A small contrastive audio-text model, trained from scratch.
Model: 6.57M parameters, encoder norm batchnorm, encoder depths [1, 1, 1, 1], encoder rnn lstm, text encoder layers 6.
Training: adamw at rate 0.0019, 2400 steps, batches of 128.
Rows from block 3 of the audio encoder of a small contrastive audio-text model, named by matrix and row number. Each number is 500 + 25 x the weight over its row's rms, rounded and kept within 0 to 999. All counts start at 0. Numbers have three digits each.
After each channel's rows are labels from the 100 clips, of 14976, where the channel reaches its highest value: "strongest on" is what is common among them. Only what is clearly more common there than usual is listed. The data: read English sentences (LibriTTS-R).
# conv: width-5 conv, stride 2 (encoder.blocks.3.conv.weight, 96x96x5, each kernel summed), inputs 0-95

conv.42:508496500538517501469518465450515526523501530540488520513555482523551509481514493477541452514560490497512504502516522478480503530537527460527508484478533486492511495488548529466488473494497501550519494467492500522518514527519481510515506492491550485517487544513528502440522515478497505517
strongest on: voice: female

conv.22:514462471474460468514458511517460449454494467518445477487475523499466469522479505512485536478465524529461506505469496491478523462498473502495489484507482458472510475496475514524469486485499514489498474512515495459504478488462507486466445477487477459486504485497480523498447499492494489457
strongest on: the word "i"

conv.68:506531483527519523471489493458531506517491480467532480503471472498497491499526443481474481518478457450488454482489517489533445505475527484495498543506480536530521520508517457514513472516474494490492483465463467501512464484473508509518516468490519510523445501538524440500499492528506515477
strongest on: the word "she"

conv.33:556532477545513488489463546500499478460511539469508504549510516505497506511504502498480539489500510504522537498496543519510492513516490534509492516506480524482483494493502488537520514471501492449493527514509508486477471457521501571531493495535522473517520483560498526544505482482523562498
strongest on: the word "i"

conv.53:506475492448475463514479484513475423467502477500489478476469523494446477507472502517479536475463510510470502504477480520467513465478490519506502459484463469477463487470479483524491489472487507466465497520519503479476485471468491477465463496479467472479488485463476509516475471481497472467
strongest on: the word "i"; the word "all"

conv.44:486529518516522511477490485456514502512476485485512468492496487475490495470518430484480505502475455446482453474496495498535437505479515482473484534509493525526495521533509466490520470501466480485510495476470457515481477478456539506524511489506511503530446507499504442521490488547493500508
strongest on: the word "was"

conv.56:511465435505476470475476548478479496436483491520479497551488466470501506489470487480495469492506491483502487495495540461461484495503495489497519491512497486465487487486514497479493493480477504483505475484463503469515447525498495539477459471527521485474485488584502492495482493472521546478
strongest on: the word "i"

conv.64:522478485487486482523452520531472456460519488490468519497491516504440482512459526515501501488440522544493531509480500500493539460518475509519479482506481507492491476491484553510489505488527506481468488517508496478484502467485470543500455483512475469528549492493463553504445491478499507480
strongest on: voice: female

conv.63:506540504517511529481502486485530520508517467489552462495471478502480506494524464500483502517486483456467478497482498483518457513466531523502496552514481561547508521523513433531518456501470508493496506486482474507517507499442527512509531467498499520527456504526529469508514490548498510489
strongest on: the word "this"

conv.82:473475495518489486502492522491448508476499520465480533494530488490564474490507521471498477491505490489522509496524499491513505472570464464456475492506555466498511481558477516468487529512545516530520498482481524491476487459528490495514473535506467462499509484515459505506492501486522507557
strongest on: the word "this"

conv.72:447492527489501479505523478520507513514483539507459509457561499456537484498513518510518489480539503506512522520505468504495528490520496473469474494439537475510473492539478514485515520485492499510530476504486509527465483491525487433508500532467494495477500493459492500479506485488463442555
strongest on: the word "this"

conv.88:486492473519480496478493489464478551497485514479478512485516454492556455477494496449511474501518475466527490502504506468510484516521502486484456487495546481527515506523481491481472492516544525536525490444443503495477476470539495477501468505482487485523489471550465455478510504519501497536
strongest on: the word "this"

conv.61:529493470482467463523474522518468426461511489484509473511461535510457506530484523520475543490464515530485499514478516526482518471475465517506515488530462486453489504472487476513493496476491519470468505529535490459502496479489493500475466489519463474484509471500473499529481497479532529450
strongest on: the word "i"

conv.2:543506493505490524506506507492507544513540495465529449509500491540508536522508494493490492485502494475509466537509472480495491515443497524538508549545532544497539502472467472528489497544482531546526528483505511491511545480488517484507507490532501518524490477530514477468526537509541535469
strongest on: the word "she"

conv.81:459521512524504538478522469456521511520465500484512506505504451475530503454509456459527465517515457444502458464515489476522454518512518467466487519498513528539530526513514498477510490524503477519520502458460467523497488499492510486507511502488509517512446509495505460472528482527499502536
strongest on: the word "this"

conv.83:469522497509506502471489500454499503497475484484498480490496476465479488469507426465482473491478447448479461475490490478525438497484495466474477532505503518519504512552510476476498475507491483493513494465460465513491453475470526498508498471494497503526443517504500444499499477538495497504
strongest on: the word "was"