A small contrastive audio-text model, trained from scratch.
Model: log mel input, encoder activation relu, encoder depths [1, 1, 1, 1], encoder widths [96, 96, 96, 96], encoder rnn lstm, text encoder width 192, text encoder layers 6, text encoder norm layernorm, text encoder activation squared_relu.
Rows from block 2 of the text encoder of a small contrastive audio-text model, named by matrix and row number. Rows with one number belong to one neuron. Each number is 500 + 50 x the weight over its row's rms, rounded and kept within 0 to 999. All counts start at 0. Numbers have three digits each. After the name is the row's rms in percent of the matrix's.
After each neuron's rows are labels from the 100 texts, of 14976, where the neuron reaches its highest value: "fires on" is the input token at the peak. Only what is clearly more common there than usual is listed. The data: read English sentences (LibriTTS-R). In brackets: how many of the 100.
# fc1: MLP up (text_encoder.blocks.2.mlp.fc1.weight, 384x192), inputs 128-191
# fc2: MLP down (text_encoder.blocks.2.mlp.fc2.weight, 192x384, transposed), outputs 128-191

fc1.26 152:531523410514489528553484480435464414487470522508577470490490523488589488499509449483425556570533451560539448476459535495529419390512529430422536507553414487481446521499480521540533489586429557
fc2.26 177:509493529413492471516422468545536585469535520551564517491527508424479541509578505523517581507594417508419532472481483555409475588526464491511424579566540495516549355448498531509494427486510502
fires on: "<end>" (87)

fc1.94 121:520472492474523485543495519373475518571425550506502484471542458494564599445441493484556540501507528529531464444462571519568466464447506563457410415609439471626462518421487527538453466588448512
fc2.94 148:457508515477483522504553534522415530523544527487494557496537458518463467579529466511500527435519519526486577492519470427483499531473496441566597481416571587477490467422468484544528461504529462
fires on: "therefore" (23); "many" (17); "some" (16); "would" (16)

fc1.346 120:497468584497435489433415491465575479514536497453509525481494491491540611459571438470474467592540515524487475505430476497501487446456495524507442556542431489557438493523541485464575489470558567
fc2.346 132:559491554486472434548486444459543458459569467474584559606418447533451486500556496490412538549514469558503560528441511458488393522496455449490500590576522431505463492449525509430481451488593510
fires on: "to" (8); "in" (7)

fc1.43 134:474427481437468523565469494516483524589550640528454456423597556396507447501452466537544520458463541501368444438476532507495543492445466477439565481501490480572516496407486551466442396588520472
fc2.43 162:573520482517442503458501605465416449537471540557507413489527440450491511369487542560582602469457534553524521463482600434559489488547543559517480488506504454554457527495549578447522511600467405
fires on: "well" (83)

fc1.41 121:481488433460412424481445517485501479493558481519489382495599520453500524530461502446462472532505408449450494543457507605485534533439490520557446537511410412440494418419504481533544501512504507
fc2.41 146:489471534491391467543469425451439568415453446510477499485593486548553511530490509501518429480479557463512510476453511494553562511413494511465480520472471559419493474542545479535535471488477499
fires on: "even" (26)

fc1.126 124:451485553452467504552443558547509562549580568447521409484592504394542448570486463494566554435478557567397448456507544571509536516488468516392503482484497492484508518404491584457499494553479454
fc2.126 157:540537497559514475536449578472442417497496562519498422523516423405522555443432533554568611479429527496545471490519570499551459508542545570453448451542454476546460474470514597453507536566507419
fires on: "well" (82)

fc1.268 107:409451510473527490490503555487526535498508556512496493484499547453582502411516436466448458511407513504445527535517553590551558405351435493507468413584451451576465470496446475476495524575515424
fc2.268 098:571533541442529513551497497530510539530543423450590524516366475498458531423575428576431561478513536487421520474529454462528476563536542483391488545512451449584423556530510480476528581530501549
fires on: "to" (7)

fc1.64 106:570496443450528517419487502452565447482483515528541408402458417470576557480470510483544448503458574516543441432482473545460535467554502542514519541554528562555526522449474557553550538540529490
fc2.64 109:468515484489520511572555501544541545460559474489499606597482465552471453487514532507499499487542466522470594549494421469479438532556457508525555517494569391531529517520407429505523545460519558
fires on: "of" (9)

fc1.70 091:506495448512532503438483545403555538556563475459567410567454560544615545499508464488556487517451588512466545424426459543538413446478495485549461506487524504464505507492399470550530465596493467
fc2.70 085:602485512478439443522443425474488511520607423542440506487497539469408580592552451528530501486502375468458510564492520472565573480484495603595468547498537393556511496518539466542440533520444458
fires on: "than" (7)

fc1.330 159:532535500502450474489427611510508528477518533516490510474476467454537588490469402471576534535485410483485487440430465503518501486498501608485426468623441484585454515427509575473530554486446494
fc2.330 189:460471537514556593429611490506510464537531488451433577467475454585403448449516556513462440495508589524565488445576443455530523546506505514525553511509575505530475510583447465567509511427619511
fires on: "<end>" (29); "the" (16)

fc1.238 095:472553492454479539532403526474532445547443517408508380486423557484496544531448405465438474569448448558525470434455513486582456516525445486512447404572446444524488529492482537453456472533435497
fc2.238 090:427558464508512591425631423475521438598467499414457488579468487444521469597582532478469451489461510460471468458515494489531504517521548542474641541445502572471507554520548439480400520515532508
fires on: "<end>" (31); "we" (17)

fc1.146 118:476479466512420468561434532518522475518510561491556471466491572515503565439425508537546418522545510484512524546458507518513473486482439564574473526493367510483544410534545495505469511511469387
fc2.146 114:469510488477476593515541481604562531492441519533560539509528558468530562568457579444486523530495494402421470447386537625465470414510513472419533515447470442463593519511524438516455511504519487
fires on: "this" (56); "mrs" (41)

fc1.373 131:473434571485391538522506464493433487544515496463495414437537532531565501527414412578458468510436584519425473507426530599518494451483421557474401553493517473491459542509549444507485563434433469
fc2.373 141:537444531392477522575515583467538560523455513511568659437486419602531507479515490467501553498517504465483492443518524510449521514538510547528463480520661433531477511555454564502519471501431415
fires on: "she" (41)

fc1.265 114:500481576478507468480508552397520539531419560526534453466485519406490614450502459565539490543367528472526496539456574441579517474481566555516470448508488477515477479382527583498458528585409476
fc2.265 133:510478542452507484544551468535426582542593565442439544460504453559456434562483496518514487424566555508502512453566454484507468489524525495538556561457620476532450527479496452500606450526544530
fires on: "some" (30); "therefore" (21); "nobody" (8)

fc1.368 118:484520505450460463519445536500516541496515566535480505492574515477587509555436390497556447530412462484507518541455533568487526483378427611503440470529436484574501502485559529369504457586465420
fc2.368 109:435574503508552544548431429478545496491454450480586500565410526453456564428558451459443520600529557514503495450493395504452474452478444477503450469583574387607487465587465513492498577431579482
fires on: "this" (7)

fc1.79 098:508552427461436532535523486395538498548506541463459395487479556474501557500430460479574503561436528532450416514458481546602460450507502506467497517584423494584512529553509487477480528641430465
fc2.79 095:527416554552504593458479486449436442511488484447525465485404389551454506553539509511529601482507531551460542475535535453432503515538492606500487556565595474459415519583415607522407531491544431
fires on: "<end>" (85)

fc1.112 129:515511569533541507462500530387472482581425549474544435433477484427569593456519516596601476471462513548531533486525526505524485453461485536529395465562434475554484481444442622482433462618399465
fc2.112 134:528421569519553512494536473542493524505599453425480562494556501515450461604533509475493467405510464547463572526539485460506559562525506457564602489420592557459487476531499518510515461450568477
fires on: "some" (30); "therefore" (23); "nobody" (8); "many" (8)

fc1.263 105:482480475506436392538524484522547412537525561526558408487469464445467497488496468589559468562491521573514449507434494466513416512561481469453418509615384530539491451496549497463448483517495466
fc2.263 122:464506589550403534470550468528442463516448539461432454433555528544503444576457580420521515477559557421441453553490499539500484465461484479536532426433431458411490560433527467510494473492541445
fires on: "this" (99)

fc1.190 147:345561462548502531471528537467496527520490548473474414473474565483587435554459547495473451547429452552517399460484582512565519363504498453437577504535433489476490560580515425535490464643505448
fc2.190 165:482467464420440513556472517578588603536546515594508496501481486471541541481503478435476561471508441433403502393546519560432512524537461480461542515539461366528515464534426505503507529568533508
fires on: "<end>" (49)

fc1.377 095:499464517454443540561518472512503466474571462513519454473552425344461578469473420593528539493394527605540457499505542484553469483462453547473387491554419528548507541433533585476441444571484430
fc2.377 092:606491426368563555507478561507466533566424584529568501550507439541508497514509597463481580464508482515421416465479561581489485437494516539427466425526481579424474413458521548576510525485510467
fires on: "no" (48); "therefore" (22); "many" (22)

fc1.169 118:473500567497436436550458520474451473554555489514531379491524551428555514477395405465532430473487568558501467451435535498451567538536445559476424488537445425568529440490522571467557504593481496
fc2.169 124:458410420454524505469606527573507491485537445512468550458456489529464429493501535470524428438449531434463509478463463460509476622529556499477529505440539520526494514454442475525439622425552482
fires on: "of" (7)

fc1.291 117:506431472481532516512453510499478491556637591491449420460458474382507535513447426458493519466448530485408512496532474555497517515420522496402545479504450460506530519396490604469458438521447493
fc2.291 127:530473474495474483494472604451482486534508546522548488507536405534534562517492529592590543547434444560511529475473634478538524477541602547490463400514543526516451468524503575467507576626462407
fires on: "well" (99)

fc1.297 118:505544478433441482445473559544501496511520534432506426420569530445556507460417458457488512540385466509426498419442511574554555515506443570501447418596498487567498484418461568506473462539478495
fc2.297 109:532440438501521554474538548462463472564443432439497594497478428574421486468503553541525519525459563482557474492509466452487437586561514621509513474388541535525449550529485440578551520404585422
fires on: "to" (8)

fc1.264 093:482487534444493475552427536391553466447535589504500477457447498503536485465416437453594510525473552516438472459569596531537531452513446552534391431557398472515478417469486486606407531561480531
fc2.264 083:469438501511561568452563516489490506512438575429506501482548475506461567586421459500557461525524559512513507439454529493506438485469525559395403415497411446401531463412492474497550588445409526
fires on: "<end>" (70)

fc1.213 110:488452492491474498518499517381433554533449512466512411456499496485450541455542462597536544564373518549465509436516523459544460520471534519480448414573402504572481470444473596460459464620481470
fc2.213 113:512412600450527502521553451565407547593448463417449549505490529577490470503528467452461507449514545457504490446516459518422464575467540515471487544467577530424505473528405451488584494434551538
fires on: "some" (26); "therefore" (22); "many" (22); "nobody" (8)

fc1.85 098:486504519502433436560486508413510534483512510499556426545444537378559567447441417561496491592457489551455432514392482481529464429503506503542506488508392484505562504518519512421527519478444522
fc2.85 085:526517521467525544461532454481542501443566454453459503510392502443516457504529567555489594556598523481559567525557547529467544549508579391410591518527528517531462426582453548477450561495582458
fires on: "this" (7)