From a checkpoint of a small contrastive audio-text model: text encoder layers 6, 15625 training examples.
Rows from block 3 of the audio encoder of a small contrastive audio-text model, named by matrix and row number. Each number is 128 + 24 x the weight over its row's rms, rounded and kept within 0 to 255. All counts start at 0. Numbers have three digits each.
After each channel's rows are labels from the 100 clips, of 14976, where the channel reaches its highest value: "loudest" is the band of the loudest frequency at the time of the peak. Only what is clearly more common there than usual is listed. The data: read English sentences (LibriTTS-R).
# conv: width-5 conv, stride 2 (encoder.blocks.3.conv.weight, 96x96x5, each kernel summed), inputs 0-95

conv.73:104126124129124139085132105084132150124102118111120138116127067110148114081133092075134061130143089091126092108129116093133083133126138091113110138118154127134145134144128128083114115137120118149138108065065121136123100129126123108121112114113124132127090135130132083073138128131117110138
loudest: 250 to 500 Hz

conv.24:074087145122120097115154111098118099110097130180122155102143112103141129082123122093154131120147092117132104116155110117102114130128123094103148098112150094107071081127124139083121112062127112106115131103113133104122145182128111104120142145126140099127109167094134101111126111116117111139
loudest: 250 to 500 Hz; 500 to 1000 Hz

conv.79:106125171114145111122173106110115117150110164144155153128145145115141180111148140121132151136154124129184120118163108169104145156141147123104168115129122136099098129080147133121153145108133103109115187134157129133116185174162125127117170178152152136109125135084142123131161113107135126136
loudest: 500 to 1000 Hz

conv.41:121137135141140144084131098079159144145120115104141116122123075139131121110135079091117094141115098073119090126108125089156072137109154112142114158124141156148161147143137096122140098155113126136126124070088115138146112113104149113138141106097145153134089115129143078084148145149118124134
loudest: 250 to 500 Hz

conv.92:077158174117146126133131108117131124133099179107170114134150145100116143107141087117119158114124103108152101114156114159163095141107124106078135133141125175160080125140120110113184132139134108103125163122132127146100149096126162138160149146154130124149103121090129102143159096164134144164
loudest: 500 to 1000 Hz

conv.28:144150170140178155117169092147170133179158123087129141116128123134150124149167132153117131160135117144115161151117108145164148145117156165142126148101157154153155154141130106165134121147132117167119137104128134143146151092139176112132184139098158178130116104095162129145144134155124107124
loudest: 500 to 1000 Hz

conv.4:137140131153119156117105108131142166160129121102125145108141094131152101126128131117139082138133124145124143142113115108164130137156112132146087158135158130149204139177118138135118118207166156169168109124081141142123086100132129090135119117108102151136140101135094137087136166138116115132
loudest: 250 to 500 Hz

conv.58:106125139124137094115160119093117096106095159157127131140129130085130157089133103101112138133143106105163103103149143139116110144114144102087161109132110126096066108092141117100137109066115094074091158122130112104126155165129121144113158152151153116117111131111159086148136099118137149116
loudest: 500 to 1000 Hz

conv.51:134079120130102138136105138144106146125138108118100130163116116151149114135082172139150105109122161127136138160110120101113148103132073128153107145159144087140175121154118120140113129169187157167129117123138150101146127107123088152130106117117099143107151092167091131099106154073155144125
loudest: 250 to 500 Hz

conv.35:100110123144132124116120146112105157138131159134125174121151138132162108100112151120162109144149111129143132121164119122111150114202095129126096123152183111144148122171135206095117145150153120183160153118130135118124148105169122141149082154137106121161152152147109144123132146136156131151
loudest: 4000 to 8000 Hz

conv.77:151141174106139109157134112138125095131110132134167141143121160130105173122150144150123182133123139132163128114137134187120130157123139130121170123142108158125087118101139112137172146087134089094108185146181131124137177141142134157146160144170135113123121127087139125164141099121156152122
loudest: 500 to 1000 Hz

conv.19:160141134162157118117149130130124122132123131103118188148116124127167160112153097123156139157155117120166160092136147129149128148174152126145177139134129132135135129074122124139118139088157108103102157120129106133101082116146106171183125094167125093155138138117144138155164116095168162126
loudest: 500 to 1000 Hz

conv.8:129121081134116164120128115105119156137133122112134146100139107133188082125126099086142128093149125125153125109108137098126114127180124096123077142124182112117156138170096121116126189120160137166179105115107118137105085108156132129103095111112100106151128135156102128143127143109106105138
loudest: 250 to 500 Hz

conv.11:158129175115124171150142125147145159172154128150177139152138127144134178136124165120162125140164133149162139149148090138103139150107161117165160128151144147118160132084134170127134145164124137173126156128147153139145174156150120130111160156145153155114143128153151144115147172138159151138
loudest: 500 to 1000 Hz

conv.6:107110114107131123125138107121103152105099119097114167121134134130199127097136117111144097116160118104168137092165122100106121135172103099108092103164156135151120118132073142092109145136182120145123138103111110124104094085169106130131113130130091101116123088144119115123154100103167124144
loudest: 250 to 500 Hz

conv.59:100119133104125085128127121119114068107106117161119118125099147096110135097118112123121155122111126110109114089112137150092112109135130125091120092094078117104061114123125121107147126056103098082096129126151105085126128133109106127121123114131143086112124144093143099140120084108129122087
loudest: 500 to 1000 Hz

conv.13:112097134139152112093138126098139132125108134200114138158144118122150144105128131097161097149158112107115102114144140122071130121124161083131160115138147116116153126115178178072122110122109127167141121116104110118176143177124114130126140113147161125139107182141172117092131136107135138134
loudest: 500 to 1000 Hz

conv.7:103112120129116145108123114110125166130118123126105132095144082115170081109124129090150070134148100113121129134112107083137127124144130112115082135108167099123153124155113155107110129168156138181166096094081153138118093124144115089123113124080126129122111140127118122082132158122096083147
loudest: 250 to 500 Hz

conv.15:091113122121129129114149124100118158145108128155110164120149095116189134095141126079189093150184098094135105128143109085095111116141134099124141120111158102122099099126153157071101132111139127160136112103108140135143140165126101094138129137120122107128116165113130126091146136106127106166
loudest: 250 to 500 Hz

conv.67:112105101143130126086159116091142131123126135182128141143142112134153142115132126099160111150163102107127102106138128114082108148110172098136156092127134095094140142086182165095108124114110116158112129109125118135166177190140105118124119127137160131146106174124153089103136128094130121111
loudest: 500 to 1000 Hz

conv.74:120110085133133140108144112082127151121137129125132160135152100136178122102110125094162080156151102105145101122132119091113122153130170078152133094141146085115174157096156150090101134132137127155117120077099132118153134150152110101096121123125154132137117157148161101091155124092125103117
loudest: 500 to 1000 Hz

conv.87:170124111117115101122154097143109137143170145128153152137139138156165151135139149146151148135170126145182163146132139176110175152138144162157140133125141123097135153091166141159133140112102182142136134151159171135136159162178107126102135162134143146099120154150148148154158157101131130121
loudest: 500 to 1000 Hz

conv.39:112112138113130114119166114103136113136097155173131162122127141105155163095137125119155135143172106113154112089150136150109110142159153117128176100117119118086119142081168167113135149108115090138110165132136122128174169187139094118127132163136150119105105177101154108125149117091137126124
loudest: 500 to 1000 Hz

conv.20:064140160125146140114159100089127136143087158133124156112162115087150116076154120099146128130159091089161095095150105133122113140146134078087115121116139126139108141135131137080145140107133100129132143094116123155113133129153116103148141154121151122141104155109157074114151093120128107167
loudest: 500 to 1000 Hz

conv.10:093120151092114096126136099121104090102110163120109128094146146100115111096137131122112148102120108135134117119153110159108132087147112122095116084097117102115072093125099126097140142055134107084097123132135137105095130121138102104124125163107116088129116124072097123139118103100108099143
loudest: 500 to 1000 Hz

conv.27:104132138135130118134174114124129138146103148155137181143138132127185139084146145137164110115194110137188130111146131138087148152184138114106165121135152107117130167104141171098143176122153097140142147122140118130151146153182101130126124147134134139105138155121132130133169129093149136137
loudest: 500 to 1000 Hz

conv.46:140123101127107094131104179102113094097110116125153118167107147099110148099124100109110146120110107118137117095144166111111108122122119101102159139169102140105105118115109118101129137111134090070111149124145092110114097121122123165127112111180130097132116107170117107162115081115172180110
loudest: 500 to 1000 Hz