config.toml
dataset = "read English sentences (LibriTTS-R)"
tokenizer = "word"
encoder_rnn = "lstm"
encoder_rnn_residual = false
encoder_rnn_layers = 6
text_encoder_causal = true
text_encoder_width = 192
text_encoder_layers = 6
text_encoder_norm = "layernorm"
text_encoder_activation = "squared_relu"
beta2 = 0.95
grad_clip = 0.5
epochs = 19.7
weight_decay = 0.3
Rows from block 3 of the audio encoder, named by matrix and row number. Each number is 500 + 25 x the weight over its row's rms, rounded and kept within 0 to 999. All counts start at 0. Numbers have three digits each. After the name is the row's rms in percent of the matrix's.
# conv: width-5 conv, stride 2 (encoder.blocks.3.conv.weight, 96x96x5), inputs 16-23, a 5 kernel for each
conv.0 095:571486478503446497516510507513536545530512495510503514528556520479518501481496544504483499533548502544537529539493485508
conv.1 095:499508503543512498486492436491516484520542563464469503474506492503511501489521511533483464477496488492473506498521531528
conv.2 100:517528522490501439520510468459454496513530526587478453515466518495486492491480479523570529555497474488500506515508529514
conv.3 099:511510489488460515505529529508544509536521491506502526531531498487510477493500515496490475560534550513553517515532518487
conv.4 096:529508459485511515523499502510534506484435484515511538506469501474478437511511502523506469504531543522469515495463469480
conv.5 100:528538556523503488477480512487503538504509505475510503490543510507536499500486471446497516467467443472520509525515493486
conv.6 096:504486509479489518548476535514505518454516491534494550466469503518501482510510505483489517572533533541487519459506498515
conv.7 099:468477485484496498536460527495517468447466474494508526530505465472499439445511502490474474522512550543535471455450470469
conv.8 107:500528522464501546513509487485473496494513460518528512456510483532477457503509498474515515549540524513510431489515495466
conv.9 100:450442504466472505498514492465485486501520500498480487482500503500503509512478475484522481490490472466491509495526494474
conv.10 106:462482496484527482480486533519483488477492476448492544526536510519510506500499493478464496460478505518508450491496515505
conv.11 100:530546528526493509529536482472470497518539537540513492490490469505500523500533526484494505559512498478468522502537542523
conv.12 099:430463501495470510509475500488522487477503537488484498455482495519529512502501495498533491468471468441490495498482484508
conv.13 098:505487488488489476533536515471531525524511501552522498502475524486464503492523483486495495547529528474491529507517486510
conv.14 094:493446472444473501520525492484493494483500465483459487476520507485492512489473496487524476524495455454490522509499476451
conv.15 100:475490490512488510475514569522493499488486515532535551473463504482466457508500478469494529545518568543480513502513503486
conv.16 102:484497494516512495517501508523483507472488513563512520503450503462467412470513496494501502516554523537464477490484513490
conv.17 110:510505506509511482491467486501480488491494493496481486477509476463458479460475469465461491471491471497521495509492485515
conv.18 100:498519492477489512503583530518490523508513480562549435519524524478483485481514494491509492511602517496511489523477503505
conv.19 096:501472536509463530524504559497513493523508503485499497482514460523535492482510514479489507539497525503510518488545522487
conv.20 103:459513499492523519481538526533490498467486505501532520526541510495492485472507480464476431499536488532522459494489509507
conv.21 102:440457479507502487489448518532533440434477497493513531490496472473474469493530539503481489506538527512513461443485487478
conv.22 098:432439486474494520496471470470453450516516523483488503477470503506538516511488514486509499483473474483481460441507501492
conv.23 094:505477492499530494498488484477489495499525522499474526499472487495489471475442472569541504515481506515535483495494480490
conv.24 099:498494502491501504483507537531481504508467480502540531494470507493500482481492458459494540467521540512492478526501501496
conv.25 107:508512511530530491444510473507501475487504495492520488488507500505468482483518461459478499463488478489519466486508510514
conv.26 103:503469507503491510518492522532539529505520536456500516473463481480509503489460466507437501502475507489507545504526497522
conv.27 093:499491509511513520555543510503497512514515499505483515519504471493518513514521514520490452564498520548513501474523533497
conv.28 102:482501531521467517488477529519500486473492521505472510522492513514469506488533544488475474490498495527541471506496530487
conv.29 100:474517494457502461493538509505495494505485470447456484543559491460542496501502458506480473456480487499527467484489477496
conv.30 101:426424472472492501496465468512486495473490499467451489496505510518535509506470500551537474487462481475461481456474463494
conv.31 096:491517475485512528508508507476513508460475454524497518458470479476468523563515506493521520542528505486469543481492487473
conv.32 107:521526496471509500498503518489503508498498472493509510460485477486479457472484467470528499500482497506514485493510460478
conv.33 104:518514507479503523469515479525547523525526501478523490516518533537480489500501511488497517449511513481539498537522460498
conv.34 092:511531501553511482517522504529489509524483527512496484520525486473517573534477473534499458499497476469472474495514511555
conv.35 095:487491479515520533565576499450495499505471512556513479512502511478499505533488489512517505543559502507479487507440516497
conv.36 089:482456446457438500528511496480543489497476450513476497520515486480507482487476495527522499535498503503539531491420470482
conv.37 091:478482445475494490524495516499489473464427461508486526559526525494485469496507488506486487514517532526561466488469473488
conv.38 099:499490470509557526503526460472538536507488487504486475493513485490485510528468502545554518501486481491496545515490477502
conv.39 098:505493510474529502488564540516500495508487490453502506512526482504510525521494482467485498518510528514520511524535529514
conv.40 096:490469469454502493510523495467475508485515484483484478500492486503501505492495498504570517525516438507465501518507482455
conv.41 106:507494507532511496508476465510505504482484501512499501481486479478464426448530502514517480502490489528502526474466506500
conv.42 095:530505470484481476534524492523553510502478490569567521487493517469471509490510516490526514562565521495483547518505478475
conv.43 101:461452480488508518508512494477503510491490509457477501501483483490517549547493497521523498501498446443468479479491492493
conv.44 108:515492483525529471484485445494496499501490486479498498498511526497481490456492496439480498476504483485513481501491498511
conv.45 102:525512522528499469521503474502483517488498515538481476512464513473462486490531487500519478460535452511485488507479513515
conv.46 100:522507520535507499472485471539458520538553571452478515484495523491539522494473482489453499469485485486511486528515528515
conv.47 104:481511506522538498447507473512496480523518512461507443469480437503468479495480480505509502441468474470513461504508478504
conv.48 101:459449495466478498522520480485491500466475467495478468507488495511518534495487514507524493491495465427474500500500483482
conv.49 093:469460455483459487495511494515520510488497454508513485488502496481468512524500486483478483516543499438448527477469456422
conv.50 109:527515493513541470493490496502479495519510488475485490476512434477500454491463434518508513459494468482516490507488475504
conv.51 094:520458444504516520543461472508553527523453519434479516519526500502498487488488503550503507511476499510547516496465466527
conv.52 103:518524513518526501470488505488527490487471520473494493448506473487449433492528526500494505495461519464500497498490484528
conv.53 108:484469517500497482493481479498460433500523514462483492481491489493548537501488485527499484448458500473461434460515502520
conv.54 097:500459478507526528541503489553483493494539529479502533485520464498511505476474482485464500525499515498529498504488526538
conv.55 100:450426471473467533505497498481519504497511436498513499519484500500512511520501494480507499493483478448448502478505456476
conv.56 096:498492472480501519489463495526541528533530509469467496516521513501495468430456467499487509488462496524534528513507479488
conv.57 103:485540525527511515416499486496454472505499503483526468481504479515504495473497475478538512455480495491506452499527482481
conv.58 100:510497485498506486482519514509510519506488519483484517518501529492504502479492482472445463461500508511525519514520533514
conv.59 103:477474498518509493522499483478499496508484504446438523513505460500551544492490504490462472496469486507496473468529529518
conv.60 107:524485515462505513484499483505507512496521475450504525452518500511499459503515488484483503529447521497528505466493494509
conv.61 100:507495527499503496471452491501462482529531534452476509466465503525541531516499520519494502444469494491457464496520529509
conv.62 094:490434446488469525540492506507510499529445413467490520518485489501471486478499480478496495547507501525536515510432477477
conv.63 104:538514543534523471495438497490486486491510512512451499456499492480477485502540487503464512521449485478510510466504510527
conv.64 102:489478471478498509519500510512530509493502457473534517476477515498478526527485488495536506512477481471396526479471486488
conv.65 102:463438504512506522518480484480489508477498507503480485478482514515513536534512517493498514510509475442421476464505495516
conv.66 101:564547467493487542476490513507560566529479497490529498527498544512475522511450492466535511504499515521509569537492465496
conv.67 102:520490501493495483545510514491502518502505522567534481486476533505452484475513510514503478550559497486486521509496514505
conv.68 106:528516535534503508489463478490500489507521495493479455461507482471473486487507526512461488491491512485510497468506505493
conv.69 102:507524508494480528484528497471522534530509482470501494480512519542519477521481499412500515458494502490523503523537483485
conv.70 096:501458443461458516497523493498534524498482444516476485522481521498515505514492497481538491508513473416452524504497468472
conv.71 097:460494497475492540530491471450496478503520490494496480464482513504505511481483478507559479518479452500485502508523494487
conv.72 091:496463462492482501514503524480507504464453463484505568568530485501529496487486485483459476493509516544531500501488473498
conv.73 114:494498482483509499519493521511485478502502483518491509495481457453470409452464488504483485514509522509529489498476473505
conv.74 098:508500513497495514529538505515491501489511530553523484496520512478485466470532515503474501562585522525467486526492494484
conv.75 096:480475460477445519526513481494489487472501482515486492497492494492489501520501492504551511511519474488466509500488471449
conv.76 095:497511500489528548524527480468551520529520499512494482538568495541533520502497534518509470535479469481523528505534497519
conv.77 092:504517532559509480500498541522502510510522502491486494502505496503520549534514513515474492501492476488470509486554556536
conv.78 096:478466467491452543531530500480509476490497484516476494474497472492517495501479496503569507505511459496478529494496501448
conv.79 094:527514527515509492515513549518493493518509486509464535534516507494505512539496499474467520526498508503511526535545549522
conv.80 104:526516520495513510472463456503506490509523507459476481478525492494508472487511503459461509472456455484519504485512506520
conv.81 108:506531496496513475517497504528494493496518517554482486484507469479449457479490468492488477569530506501494512494482516506
conv.82 097:470476503494508507464567526517478510499494504508552486500528504480472503512527490460512487514558544498544469509460480518
conv.83 106:486492493500521519448479482496492475489496510489531481476507475495476481479487479441470490460503473482502450484505491524
conv.84 100:526520526479481546500495539506560544535547486469515496499513493528496499503461488451459494503474507494548557528546495490
conv.85 101:529546515510492493500466509511500471497543522559481490496495496493490494479487529496499489531473496521525505491523523484
conv.86 093:517483500560521509524519454484515490489485523494475490470458486502479494521496518555527474528509501508495512466478519519
conv.87 097:521489514527509470520523517528511508511516475491494485536518515492506502509530538532461504526519476513552500498496519542
conv.88 098:500498495492461470564501480513480506490501487546495503519477526454489464453528484500480489534570495523517496508426479480
conv.89 106:484509488481491466459484479470482474463487495537522493508501478468486476431469438470481508488491489500505464470474472466
conv.90 101:457445483480497521540516502487499517508505487497495467459456496511510522510497502495513499523477494444400510483521474460
conv.91 100:534545494518521480517541473483518507511456488533520523490481505513466486513496493540550524489500494505497502536508449512
conv.92 104:548524519530519464501499461529508513484497520523510487530525563508496477512504463492474474497485471515492522505484522517
conv.93 096:456493505548505553507535505533518467489515541479514491457518485484485524517503542512462488507546526490501467474482521497
conv.94 106:515505504515517458500459477495489490489494484489455485468498532474477489467500489493462509464484456474498488496497493502
conv.95 098:476521505483494574511525515511511536482505515498583521458501503529506481502496493482503525534547552498521506513502496503